From a checkpoint of a small image FSQ autoencoder.
Model: 9.87M parameters, encoder widths [64, 128, 256].
Data: 42238 training examples, 48.2 epochs.
Rows from block 7 of the encoder of a small image FSQ autoencoder, named by matrix and row number. Rows with one number within an expert belong to one neuron, the router's apart. Each number is 128 + 24 x the weight over its row's rms, rounded and kept within 0 to 255. All counts start at 0. Numbers have three digits each.
Before each expert's rows are labels from the 100 images, of 14976, where the router gives the expert most weight on average: "top examples" is what is common among them. Only what is clearly more common there than usual is listed. The data: capsule endoscopy frames (Kvasir-Capsule).
# router: router (encoder.blocks.7.mlp.router.weight, 8x128), inputs 64-127
# up: expert up (encoder.blocks.7.mlp.up, 8x256x128), inputs 64-127
# down: expert down (encoder.blocks.7.mlp.down, 8x128x256, transposed), outputs 64-127

# expert 0
top examples: finding: pylorus
router.0:119118127144133114109166135110121167139136125112145102144120111116103155092127112091114168167153183152130137138134105136117065139158114125188125170181131116177138116131098101124118123131102150
up.6:104108134115163114142101155123141161166109126142136153082131152139180119128130074124121093109137111111062123104128148107126144162121128135102092111121100168118141116152161151132149078130144168
down.6:127119138143123138119172171163124101093112137167118076097126155096106125143094137122130111103118114137140115135092108113124142119134128174081107129141090096164127126103083104097124176145158149
up.7:095145125114132146095138115134107117150136141144100119124185110102126083141106161136133115119104139091133119106163147108128126094156174131106112089158107177136121156141121139121168139155095075
down.7:105159144187096103175140087152110111118131141174157113131149128107116144124088115128204167139162150116122144140188132083135122087129121064147107122145140121175122083156173119136119091102126130
up.8:142113116185108161139138187089123127115108143112117127141145154127135123138097129179145130098167085109161145117094135142118136122153125127116121152114078137102140128144141126095145108091091134
down.8:162173123141151142148135090163128129120139157127124167131137089143178137134117144126170105147089101126152117138207108094135115145135134132140150107110137157098131119114083104104165112107131109
up.9:109113087161111143134142124144142130126136109124113111140139150098125152077213147112123136124154156126122118140120135124136134098153088132138191117132084142108147078142116120147137141136061123
down.9:103061151129160169172154127116087158137163156149119163095154103113162090101095133117161133134133138122132134119110141116145103103132129135120080139142115111179126174099130123117115133139152127
up.10:095135155121130154138126095103138122117136086152136123029153112120114093122157145126187130126083152141119099097135129120131137075117149123101139109137124201169095172145105109150145163086131122
down.10:114129120146175130111107121141118126129140091143159142152122121160172117130078133170112132127071130124140120120137123133125101126159161128112170132164181166101125129153123114133115058103135145
up.11:108085092134131099110109109093126115174123144112121117108110159131124179080100135118120141129101134109139135131145118119107169147131160150147090141131092144099186145122113142136106114149109114
down.11:116083130142158127140140142104128151131135145091151159106083129127123106105130131108115113120166157115138133094130135130121134105117121181143104162163130100130109192072083144130104129128129139
up.12:131167120142154106168137147111130119190141100102088128096153149087098150145081143141138117116103166100103137162116100101148148150141149117154130114137124150108107151122101143141088158104147148
down.12:198157112102118146068092119140123146179138119078144135137120102126136149137168147123088120140165096127134119133148123194127112104116141160108113136153144133089085100122131123125146110169121130
up.13:111140131132185131135121136106125172090122135197135099131142122145158119139149112103163124146118096119109072159190142125056128108135126110155111143136125135137133130128121155120169131125063137
down.13:106184118147103128128108113123124127093135135199077063123098127138137106148096121148153144091092167119130139110118117100098142153130118118165162119131120109165143148120125105082182156146120126
up.14:096121118125131108138124101084115108151130095127124085112115099110093157126174152105120134114146137148148146153081079125171149151140158108104094113117159157136202160150110123155100137101159103
down.14:158198134109106127135130141157127096093127131128077088107119125157141185130095148118128136107082135105128124140106123100105164077123145092111088127145126089151109128136125140115135195171121154
up.15:141160120150133148130125111106161115104116136115086152112092114152118128152134144145156104124142125121127144137099124132184135069129156051144139093097097144142141150175142124139116182129118128
down.15:128141118132095113068120094110169117169145148131149103115166139066147206150128139122155131122153092129129147126063129190117141113112139111093085128161127109131123138139140126118195080114104157
up.16:110114096097142141158112123125164122144086135121127180119127130135133141153152163108142098116149091130132130163121150124144151126154152125043135116113142148120105111119178078124122156103122144
down.16:152078118136162097092161152093116110172135099073152147123127132146174111157134125152120121139131141127124146113092125125100117107138127130145129140143154116117135177128100127158102106062101131
up.17:101160123136114133119137141107131135084113118150106094108081166156114130156151096163139113100151102114109097115135127167091160120126134067098107079143133157101103126169144122165131135164139126
down.17:144092129150135139137076133158126112128127165106094144187102140143158190152120127152174110138093136120119128183104103121143122081110120120146110092119137142110112133115090135115141131119128119
up.18:128144157189130080148163151102154132157122122151116146081134154141111108147103136157136162065129060105145116129121133118086108107149150091110136131123111149087144114191150113123129118164126122
down.18:122128121120112156186108127158090152138125124169097160109130091157150079139102104163163145133113150147141112134118115082162103151157132084147158113080106116156126142134161095122128113180144119
up.19:096122131095151123139141107127149131087116109180085129126120137127111131185117174126199140111099130112127083133185139110127171063114127125088128114091128153111107144105133117123113138137146127
down.19:131127149105149181090103115112125132137161157184115127125157117142164113141126140153140112138086108149133134150107100149131122151108121183127177143112131135116131126091068127096131099090150123
up.20:139136104124135128121105093123171125141105143103141157115128115087099109108107113098134096109146143150107120146116101093176129086104121088129100110100113132096129130193130123122085142121150127
down.20:152155141153088093114141114097140130149122133110172140115127129127129123140134142111140111126169098135146113102133110110103113144125111139139118157104121117129091080098080123125111076138142114
up.21:130103137118149122153148164147170140108122121156099141119123130128132120141138088166130134115133108128050116141122145068137121095097138110105145109088110142121115119194169127133165130126125142
down.21:110108141144143150118168141103152128155129159150126072115115164067096120131114142091123115122148111133125162129114104154125155125104086170146089120138091103134146175105108118091140161087138088
up.22:112144118113130084103181152136158158107111117150102109140144137124117141115136085124147134114107126118084125155114133125091141143167107135114119065120118168082110154184137119155141108140124097
down.22:097089129158173114174126150072173091101137097118125181137122160149144157098143122138118148117093124133129143142116141137123131119122130111138067139146148136146137108116127134127193124182118151
up.23:124138100134129093143109128146137122131128141124112172127151103111132146145176116117183073122102123141133134135136135110160157138132130071068116102085145141114091123125124127149113141091132147
down.23:114126153135141154131120140063133138115141136101142163102098128078139133133100123132162141125145166120130138115134128141136097114121126117124117144112135100100131200131122129116159109073152142
up.24:094156112122129094116156115107145081083131149150135103139137155137131190150097137099144122127179129134155108141166124137074131120133130115145152121113098131099113119131116109143149170200133140
down.24:095154134126140138179089096131123137125120115152120092142099150119097096142139137152132163113128134130126130122153120134103104139135132109112152124117175107169118088136134118111143114176127136
up.25:132135133091136128113134162092150122109104139161145133134097117134124096114152147154173140136119107120149098133125122115138125102163158106131129121107131143121144106168103109136153160149125103
down.25:165119120122138108063172120113179107122142118158143109144159128093136171125149121131150161155100079129119143135110156144123133092116145121114119112150164159111104071138144138138143100101115129
up.26:109119157168087185138103133141163097149082088100163154108120103106121097108128106139125161098175140119126139137076130121145109104158127148115115150108156140117121080145125088140125130100137132
down.26:065122126132153143154157154114142096115130139158093103149121133128134124134087131149150150126044150125131122145093126067119136099136143137112126078115161143193155111132104121117107186141098150
up.27:120095111129083158131150092096157127095093096118088144094126114165126156147074135165178081125136141113110124140105115128114163101151119108123153133120127138129115168138109150129086165179165103
down.27:125127119154131153077172095119171150159168099108162111126132137115135165169114161118129122119130090112140136102121127163097133108131144174090099129152164133097119075102093120095103094123151106
up.28:119128126107129177167120166104164151087103162166134137118126140105122120109152135117122133114159082112107106138064144122145124123140149082094170119135098141072161073178146127111149115135151114
down.28:140073120112188140130135125125121134094119109091093106133139151081108106110187145132137151154114151127112124142165120130136135130098133129136115123160149123060120157112127154135095147128170099

# expert 5
top examples: finding: ileocecal valve
router.5:133095138104149118147136140120141106115097132125151125123130149140111084093108133143130192121114113139121118120132168126162139126147122174130121113113090131092103122108121109136135122139151117
up.17:113151111132109142095133135084151140166094147073111145120088134146113158136116096142150088111138139125109146141127118098126125096166127103167117161097107137182186169166123110143120151152119146
down.17:158146092132099113096123134163139134125101136111131101152147138087102139113146110161112168153163108112106146126102147136126143122124130049151120103133102155092137155181179134141120105127101141
up.18:081100113144070141130136137086098142116143117141125147118132120084148137109091095096153106130151121144105128110077129164131077145133117091117132149133130142099153137122151110105143145134133096
down.18:167109135123106149074139125167114146148114156097108150106176132092138169095123148118179098136154068133130125149113120143131137148104124176113077104124101143076117148096087139111133159122156147
up.19:139108122098115108177137127122174152128138114130153123118158125142134099141132136093177101079102137132101119137153132141161125174143119118115105087178105134140098172161122106153120103130097200
down.19:150087118142155121062145162168045135144091125122122121098158136149188081133120139123144142155157111112126129145096110172136129130118120154120131089114080154125142159112115124109101151131150153
up.20:106158115129130093068142160128142135130091113171107104122138121099142146157103110123129101116174094157148144133112085132120172152087147100175158161111126130160182120118122120120108136148145118
down.20:113135110112130135187084070123118149102169114133114162203112086131172164121139115175158129140078138137117119128139117098125094130140136124132131147135166196123142088125103120155123131150113124
up.21:098139154118146108112103135098108130133177126141104106150098103117163168137116129105165123099112116149167143142082108182127127124098138127143137156181119162122151083132155100130107161106106130
down.21:126104093098124112165130105149123151117150115124109168162171094197095176105140108151094111120121114133116121121152141073126117120138133104177137111177158123174140094124107142161132099194101141
up.22:111125172159160157130128171118113107141145112187076101142102134088145116186161124143076126101090122140149118097101110095145120097162168122100163168122122145120157151145153106119116133095095126
down.22:138088109112165098083151159133115114157115162096132167177103152163101130150162133107114093151138184117128148143093119113123153132119124140159140122120115156191114167129115136116074183120100145
up.23:129146154156129134119138123154135102147145102122093061099132125103152145122189072094138145129126114114075109143154129116089130112134128128123178080127130150109091130142138130154160116088120105
down.23:162187080129096106136079093131143146082099112118115142058098118133135137119133107151120154124131164148119127131122144107153176169135124090126123120145108136109135103148178125145172136099132122
up.24:122133111118143098130139124113135131110102130147150156121131136123113153110141084126156118120119163088104142128160153118121154154171125124126115132093087155165162100166119099140129143146122131
down.24:127106130140144122165170107139091139077163094107147102061097145148161144134102136142107127113137089128121127102109167155146132143127154168110082162138106087129109170107154125114140140118176121
up.25:127168176201103162124103108106194127132113135122149124060151128147136095147139151117139116098113165151087165149167126100125132147131125131119140102151122165139131118154101124156142141073108111
down.25:154076080120085112093127141145097152092098119099110141158118118159149150160178128156145132104124174120142106136129147075148129129132147143128118134182127183131108140130133120144122203160135140
up.26:100103150108142138137094119099132128145114133093101134132153111144115124168098136130171128063161141134115149133088126195105139146130130129119142136170090152156139155144117145135093155119088107
down.26:128143136102098136150147109125146158156146127106146117164165111074139147126122138157134155123096135136142104133149129090118112089140150063141094114152166134071120094154146118166134083132133144
up.27:113130134106094097135090147075098139155134159132168203120159166117167171131140106091160117127127155095153164154081136165112149116127096117112124140131085157127143107131094108124102146099118131
down.27:082092178146122142157129072140119163159136112116140114103144117146124147157069137151132125126127134118123143139173132058131130132119137075174163116146128094102138130144167128122162137075132111
up.28:149169137109133125104133117109162118148129139146158109129089151112103192116126093091157136108158153157131167129119092129114130130112095109125150150158136141119141151153151090146089117127114087
down.28:161155090106114112123104149151140107132150130128137154136145121073096119101135117138145149153158114091118115091137136108098119096130147102167162082135168156146148111155132124171147108163067122
up.29:111172185153124118104117104107129168152147146066136144103143158156175128107121133184151104131141097112138113081143100110117141146123108136144112156122106136154124134127165155162150129109139151
down.29:130075179137123150137101171144119138122122120128141112095138158105142144087144141127135092089138075150160121110089119169118090120142128175107111132099121080135125129079075112079154114128165119
up.30:108199115093173099128112069126140129109134119111090120127123115139135146111104140111155108116087152098123089148109136170104147153151105108140111113118100149138152078165157115162108142161116155
down.30:126117127148094126173124133120128147063151107117182083099101124105171119140142134146135104114144092112140095091118158129136074112133148168115126143157139058097115120105115114110162128105164121
up.31:112155139144139133114138121119124170124103184056151185125103096064136162117132116114132067111136122145092118119134093131160128151103107113172147152137131137154118120126115113136109168127146171
down.31:161114160108088144119151131128115125172139165110121091131115133093079145145123109121131086107121089149131132154120095086169105139144126159157122125105092117135147080119110108128144104105139128
up.32:127102112113168147131138103122115135116152125135134158096136134150119151104143122133118128160137142098140118130122135115108115110166150124122149115184089169087160137156134122107104090122097098
down.32:152088171134096122097116130177091158120128138114127102184169117140133147046142112112122129178149133127105116108119158130130135128140137120137112084130124138139144120173134129130061111156158125
up.33:125221139110113139109118129108126139145077119104134163114138110083149152142098112129127115116121137109120102119167133108123122128142136139149152126127100151167143102139140108155152153098121163
down.33:155134168104097125116108177150115084137137139132136122105156131051110168128121137160159146108116125128136134149124117118145091047127133099135099116136113097106125131132135114127141149130150162
up.34:139141151123131142151112120077118090122141103105145101088113120057155108086094159113155143105114145120157114111130133105137114124113145114162128089153139180096108128140086093159124125093135122
down.34:139151112114093119121107118171094149110111147082123162167130100153167141084103106174115158139110137145119130148105124134130129105145129086158129109132130163128137153157144118133058115176154157
up.35:110110167121190129147126100103125141071149116120118164141155125144179139101150162120147135131125155111120075104106120121148091098170127113178109113145128123146092193146121163163103131122118108
down.35:118078130118140130148109113144086163173127128093129149162106145115125151110148145148106139140154153137138127141109101119127151137124135115186066085121131145142144112114121130142097090185164110
up.36:132171077080114105161131125120132146147109078135170113144089120163117137090140142113139100144104097104132146122124118077132139115112124113106148118116146157119139091129153166125131108108138129
down.36:109139149133109150128128138140139165128126138134138116091124128122173080122137140103130098118142084135144123114116127174136107104130125207070159119108123093125119149072075121076177140105157122
up.37:087139166110104151099140110116167115138105173086107139109142120085158105109142121098153120130085125112130125109112128074157110090191093101118124126117181147142159105159093132116158186132129114
down.37:106114092149168127158144111106103122122147100132172163183153110127129083145141135152168134145184153106124123119117133098105112089117135110168129155114117079142119137114138146146140122186129146
up.38:140160098096128133139132123079172133129118127119135120105149100130142123158132094097188104124093147130153135155102133092154114150141117101139156087192150162108132154173105067137114132149111120
down.38:134073112152150127087109119178088113105114119148128132125100112151194130170116132135147125133162120135126131141146094156118122106123110145077135116113103150111148108121090120099121192084155136
up.39:072172085124128133122139146115157120082112122087125105097099126115117154125137147146144117152136109129135144166121145088169093101160136078149145146110171143156184093142117130114122114127125101
down.39:097112110151150122123100114097112122120166118142131128168154110153131084086151128118090152180136162138107121114103161182112150110108138146122113158134094109182107167117133167127092112203140143

# expert 2
top examples: finding: ileocecal valve
router.2:139125108155110188128080097137118126126097149114112152135106115139179148166152138154123092097138107153092114170099102121162186099094144126127150161069120127108117106117173133147091133135152118
up.17:124098091088123129142095182126147110125170141084139141125100182154136103102111121124168117130136141101197127094124106109088108100162146114151141124113099122129129175124096121156124136106101144
down.17:083181103126081116154114117156167121164141111152127121107123135137100124105114122146128179110133112142141130126132112124110135118131144116137110122124132222105125048138150133154151144132104123
up.18:081063112143136122080143127122163139153138121135140126110147136133158161154137080131150123086102155117103146145128115140102125154138137137110100108122124145143130135157081116201145110162142123
down.18:103093123137122133192135137133091129166114140193143158114102136105100084108134103098143138128131132118138119112123122099152119118135117076165115098120147099188144129149148110160102094150146131
up.19:139136150072106123127144120127135130128162179095139123128167139160131117137086160118124070137142136137173125053126150124134128156180126107113122123115116144101138138131125152115087146120122093
down.19:169104113113169120117103140165115108155088149093097139116161103119173119137188137124129121142100152117144136149122108102111128108131120127148084108146145113069149175113089133113143177153140194
up.20:088123125078134108156135096103125141128156081127183107134140119119108125058144154131170139121144162141128108123092098127118121113119091128130148125138107132152119100153116128121103140112133095
down.20:097170151155090135139175108129137103124150151127161052118126122098128087174115134118163110125115102134129141145120127105129093101136127173094129135121104089145120123121115120071167129088146152
up.21:103123079130116118123155105119110161106129121127128076121144095133068151130108093164151124089175123145097126155145146127124135152108107073104117122084139115135092128142111100189139130147134109
down.21:112163116148159146143134123150138162112156110137100142125120079112173115137117118126159136125100133128116142124147105129119083094141122191104134116143168173087154085124111132115176158091124138
up.22:131126175146104144141153157124121125115134163072162119146110135105135117142104118151080117114138118110092077158130115142141147087177104144097136125122152116138133113158121121167139066105133151
down.22:115121103125096152143097126163121167093110113144102135098115084133163124115115144129157164135128179113118096102163137113118131109116130143130180101115125112104150086142168159124092181126146115
up.23:128181109111099152132138128109101145117119148074116066118118129140154158143114120136125135129138108123125128118151121090132163129128134071129135114128073156136145109159101142132170143145129095
down.23:127102140140151117142108122127208176128114131099129118136157122104084148115192127096153118135153144117118129127137115113097127121111109140159079090116182121110132135119080141128127140075074130
up.24:108154120111150113110162127098149125082112122118124128115111162158101101069127136156136118123153177080162132111135109180161097150137100115158101138119085137133120137143109124128103164147116111
down.24:125129141159085129095143075157124120155120108165133118149100130190138161146094125176150097123140079140130143121120119129104108099135123160118138142129137178114119087100085115109135129064112146
up.25:089112108117137098120121180095126153127136167107144170113065154079091095102134121109148100111103135121112115130127102092149131104139098112122137101117128136115131102163106138156110117174186175
down.25:141175102147105126080136142121093120145085121161107097117117134108106072151099116120152130110144131140138128150123123136163124127136130154104156147115105148113112120136155113144097155057136135
up.26:122174158131113131167136126110119111154156105086152108090129120124131127078138112130163150110146156093108136141144139118114117107126151108167094122148122155130135163136120125128133110122111114
down.26:093127150121125109111142172128133139111101180155117138137160173118083071086117116121112128133150135134128113154048125098157174180123115122130187096107112112158137142139130132160122074106130134
up.27:085158152132094104118117115113156162136099145108131114125086108129128121117133078150121100119121154134104121133130127150159086151127093110110107138087119127124117130151121080148102150105170129
down.27:132118077110067154144151131188109110158140160105124126148109102113141109155162115135132149144119108128124135130097116107137084116146136148141173073106103136168153078155156129141140123124096121
up.28:112171184121176145147113135100142116124125114179092149115167119090078095154091125110155147113119160130117126122176119051123096123110132117108086111138121156091104157129145119140192141123097116
down.28:117160103144123113137101091186094156124118127188111117158108130128144087150076125153127128126104097136138107136086131093147137142132130142112205119100105137139119130120123120131125110115152131
up.29:141113109144133150106115106080159137108073145121162085112132106157085127127130143140140124110111126109102142145138159111149123090153141146154098113091113170130149144149111115168134097134128148
down.29:089103127163125127087186099149110122137134136146162078131159154055131149122117148118150144120148130129122141123100128138140139067134128138120114123173075065112136171141160120120156144102117109
up.30:120116148118160137093179107122141117098160164132121107088141145103114102156138172113137144087096107092119100132143139119135119160135132129087099109112090157148121174130130163090154168106124110
down.30:186165124132107123111167127147104113139150133138128103113155123066078122141128145101124101116129100130148118128145139110136120113155154181079132148140096125122107167126120109106143182065137160
up.31:126148108129123101118137140091115095116104158121127120100119107100080144130152116153130113137126104054102155154110176127100108134144147104130103119137116146121188109175123118106130103137111121
down.31:108108143142122123150138096147100136082137090152194136133067097124116150135106121171129141138197130117109144093181147126114103088113117154133167158123135084142140096121121129133159128132144068
up.32:100125124136072120081173135105107109158107151116114133104163100091134152146176144101145140114135158115140127132135149170138143089164121139121154147113097175068169109140107102113111146084122131
down.32:142092100150133104128141117147091131113134090101082150134163138125106123088143129145160127141134126118128119144119150087154136122116137089117112143158104098127113143106147135120143154194129178
up.33:120116123145094157090153162109137161107085173096161167140106090153108132147106149133111132104129103097072141149116146090138153095187117152106113121091134128129157115167116119157171113129160108
down.33:092189096140092130122160115149094102153151141130142122150152114056111137136151112107144174149136159125100136131143132124141121099127126117117164109138101095151114125176201158145080142112101141
up.34:135164099087146111111134152154150127137128114145110131100117165121122080130135120089083094108163162123089140104153121099103134172132105131072109088170131151142131119163108163125101140119108097
down.34:130046146101165137138151146114139110149147113089133127141125184114112128127168142123123119130136116128130134146098126162139126085105141136088054159123111083065120150099122144122131132140157157
up.35:132153142155103156131165079128134134143138136104125114119185126134182155128144138133125107131145142155134130117109133089113102109120134157153084121145156151182104169121130101155179112132061148
down.35:156121134154207126114154178090114146104125097196110114103183129094171063099122127076147145136135133130125130120145143150139125113115120106117115152137135135070129154126145137117103123163147140
up.36:133146177118142126112152149117170090099117107121149110115144139107126166090095092104144109098136131091121091087115122128166167169101169129164134111125142120143113139121109099113128124114184113
down.36:094113132091146127136134133162145129117147118136104105146143127148128119153139132089126105119093116135130124152137115144157134122126139231106171140117114144063129089106110138114178183073119108
up.37:111125137074159124081150129142155135094130144172105096104089140106094143161160154141139149145151115109127142155112145130178150092119134113100126149144136138085124158142137157090127086144167095
down.37:115197136145110130092091160101156135144111134154103092102129154119081120137135124120149120110169145119134140116183126159115131129106118153086097153118132145114099132092096123113137153120074150
up.38:125150118133064136085137185114150144127131121091159141154160119147122153154090127121150145137077128102137115173125124121120109126141150091136085153102125123143116132147149109137155173130127115
down.38:114141092110108142141135094155116073150144131113113125143092120080151159170111161143145158135070127112148119128156126155105136059122161062117121121111095140125101135145153135126117122099118165
up.39:083117089111118091155133127093165131150123121109159096147100155127111152116127142156168134141140144143137153120169107122148121127132101101108163133103157153114116084150128123162125118158148114
down.39:131124126169151143086122148136103148174110125195070126126154118106125100125147122107186120102088182147136128163115108085142140102173126139131097123156108130142137149142141092098117163070120151

# expert 3
top examples: finding: ileocecal valve
router.3:112147167153108139103160151132126150127169123143101113106140130093107129159146178137132130147127077135123120184121135109069180131097109090075091093095156129128095127111155149143131127101170137
up.17:098139133153149126109152109118100130134106149162100125101109133142111144193143098126144122139108168152142152139110126191143127125145119140159145143132145154125132151146143123107106146120084155
down.17:136175099114078149123200130125135114137122162156078091142134109081095094116132119095131117119139112134123140151087127116145136114128129150098058126114083148115110135129136133131133194138137194
up.18:151146129105130117180105151116139102141115095134151161110146135158137158091105130104139143133136145129142135110139132135145132114137131140192152127121092137110131121130106103140089109110123132
down.18:142152117124100118132141113131095123151096133095127121072101144139077184136139150138130130136160129113125145141142133116115124136111153095131088122153108146133123135138134133125170123154118144
up.19:082121099148090144119106107104137113103095160100124135087086138125150140129125116124159100149101138165145144127105137135183142077151160107143158179149123168089175132131124127111092152157130097
down.19:177128105100071107111142140127147081153140168096133108125152148124128110156160150080114103141164110098134112127099153155119104120110150122103130124107106113157081139121119151134135135136128180
up.20:101127116097135094151091120125152172152134118152158125153087149172135174088118118134116126081129146135105132095155103102150118108108116112171145158134103123124165163152131068149125146135121103
down.20:133082118125128109080069122194119137126121133118080165148123143133113157081120120152078144124117135153134118161094125173158168159130130124157110123081080135162129125126134116158055119185143135
up.21:114174102112137088151098103108119103122146125149153142138126146117135209110118092169149097102158132124124137106131100117111127111111111089150140150117106119124128082141116109184165112146140161
down.21:151133114137136154126147134182117128138122132144091147085082136130098108100115129107134131114104136130151143165124099101161145129140128133127096149124116123161137092122131115134096084146145126
up.22:095186113102150096100119161086134153129098179118133112142111116130165162124127111125143072122144134140116130091125103096162111073128140101125145108132130125133137054143148132106168132155152119
down.22:161119128108160090109124131106163150160138132111158151132142139069158158129174118105140063110127074133133119115083104135114108136137114112124058127140145124142146153108072118130123087136110169
up.23:150132117135112128134130125123145117124114124114147128082140131123091133106103115143122122134098163108123108132111130089149133114134133153101146132159074138085143112141097129121072127116135101
down.23:136141142125112105143120103143178145093145154135136087143176129116091159116155137098154106117143123115123120105138142123101123089125132189096126137149140116135102139100077140099155149113108149
up.24:114131098107142134114097127110212155145087098135113118120154136170102136180113125101130110141121157171131130124113131135112143127138191132156104132142090148182159136139145102140126156138094100
down.24:136167131117111139099145106102184100142142134121104053155157165077094157178107156152158163111105137098146124138119126122094119104130139078144115088136150113107118096148118121142158101099120115
up.25:116132103158109150116110092095092126120135159162104116092110167127107161133115140096127110116164117127149154112135111127137142128136137101160111126084129137135169108135082146154148114150102154
down.25:138103130146135146077111117089083123154115104108096143107152131112117124114074126155132177130120159124135155150163125135147149104131130091158103130147127088128132127160146129152107116099187100
up.26:122146135084153099112156131104121141092138120113122179100136108120140100134119140177125145117059162117153158105111124150127137093100119166109158112075101131086122145131118135133104146134137117
down.26:105095176147080162161123120150125106136162170118078114110080141133061168086102128123130121131106130138125122125115136117140104120132135147101095118104112085165125145113105120104098143124144146
up.27:096146133132150110113090122133162179121097123161126131119101171120134157109118132123148138105129146156113172103105091120162120145139134172184098146128114128115163103158099144104118113124121122
down.27:139148146125115110160150145127134083098151124075121130140138117166131166107150111131107147131108124132114154123191141136116105103143128084123099159123142136133118129186149116121118149159150133
up.28:140133124132126084114131138138138142136088112163089113097156104141121152131110122118161148128150156125135118108175123097141091147131144145156143112161132153161125157153107091173128119140113167
down.28:119128163136142128130136097096135138138161114123154088139152127088087187141139139133158126122113108131132158128189127152122121064120128111158067136143154065091117137118139118094159096088152107
up.29:102111147165137158113099103121148137179115123120180099116134149119157102078134135133145120106121113139164143119103112121142152118106163135177102124164088167160181143135113121144086085106101133
down.29:113158130122170174132158134105107129077132109159122135099198126092150116068141125140163154124115114140129136127128113171142143109135134128117094123154118129129125140133147128115190116138140129
up.30:105089147171121129097100104126141093152118096118073128130144131131147131140113161148163116104139125136182119138110105132138153116114208159153118150124108145149170111123146128169162135119097113
down.30:094150095116150181129168096102088126168122116132170154126118098116140137133142155108144138140149106139131127133163099160127138148129136146118127127155106130147125112123141132117194117136146095
up.31:133114126120112129075131109137120101136130165139108130104121103081182165156151119095137152122105135149119165102118140133123120079124177160138122138126083166133164127136154090105139172159107124
down.31:127123114139104114180175107103164110076129133140091096124144147112092149134122131107181121106144116106135129135150143074115113087128141138107129135163143130137105084114087133122156164084109171
up.32:103135113110135154119095162105120166169094133111151150113120101084155150087126128141119140114105128143125157124120097148149167128114145147141139168132149139180157122129145111142093103127142145
down.32:088067164098132158139146133123094133108107118155151152093143127128118162082138119146129122124116142138108136099153129094123105105139120157100105141156118070137157163129113126127085155134134162
up.33:090152118104131099096138112078121175101108122066148108130145133097123166100085126138121140115092134148164170105114105138130141157125158147143115142095124110114180126169131124104114120110135102
down.33:067136151164134137157105078122118162091155121138117102118123140135151146091049091182139136117125132154100170129121145160143147119120113142132134141130134141151131153131125130104110125077120112
up.34:116139164095133057118140136122141122119114116155135136113105140150125133088134150115150132093147123149135108118168088179156124155101181117172165116154102141133137128141128081138085137115155097
down.34:122116153096078121109110101144147162167168134137161108122158127143121161132117141135156091116156089138149099101116145102120116170145153153102106114060144092125121116109087101110134077162091115
up.35:143101159119108129093144152105147145145128134069143117142138137115122118149119113094133093099070157146145117122136081119142119127108143103176117116160119142096119148147122094157102123158157083
down.35:084087122137103121151129121140115134078092131069129117145123146151110156087138120115072166147147168130112123122150162172130155140135155064122158124144119111149109165184172136133107180132118130
up.36:096088115122129122161089131081107118130099150146145141092114139146143192110140140120130097105139141097129124127124089088154130106138124096122152143091130128127140144174115161144130078115132134
down.36:110092137157171087114140090082130113135124061136168147142165147106127118106120137124137126133127169128119135111148160143134161146117144122123107172156127085094111154112151152135106115121156133
up.37:075094159096089117116154200123122120135078137122137103128170117147118131115114092137145115133138152103120136140132113116152128150156124134135099175145115146126133117149120138135073144091135149
down.37:153169110127095098150086107129113096136116109142156181153117103144128166126115115156143123150096133119121123110187141115121108130141137106175174137137134184143132109161153124165106152107121126
up.38:104136127147154106181085134125133160124098117126115103107158147157108159164133110091151126102147135136085150119113113098124158105131126120123116137157130129181127145134162147128106139093109158
down.38:144145165123158099063110158087082130158127096113147131161177142118176127160110135137136130121085153120133126143154127117144171138141132127153175128156128124092138143136129125142163088163144118
up.39:122105132132178112166111144098115118119117126135138115129122103137147140133138123097147130094075148122118087122141149111179123087132087110125122091075098165106126113143151126146103125096108150
down.39:129154126132069099173142133188109173113121090125116154076114129196124142124097104130128138101143101142117143115111116098138103105129135146117149139147109142074109085130135138134126157120134149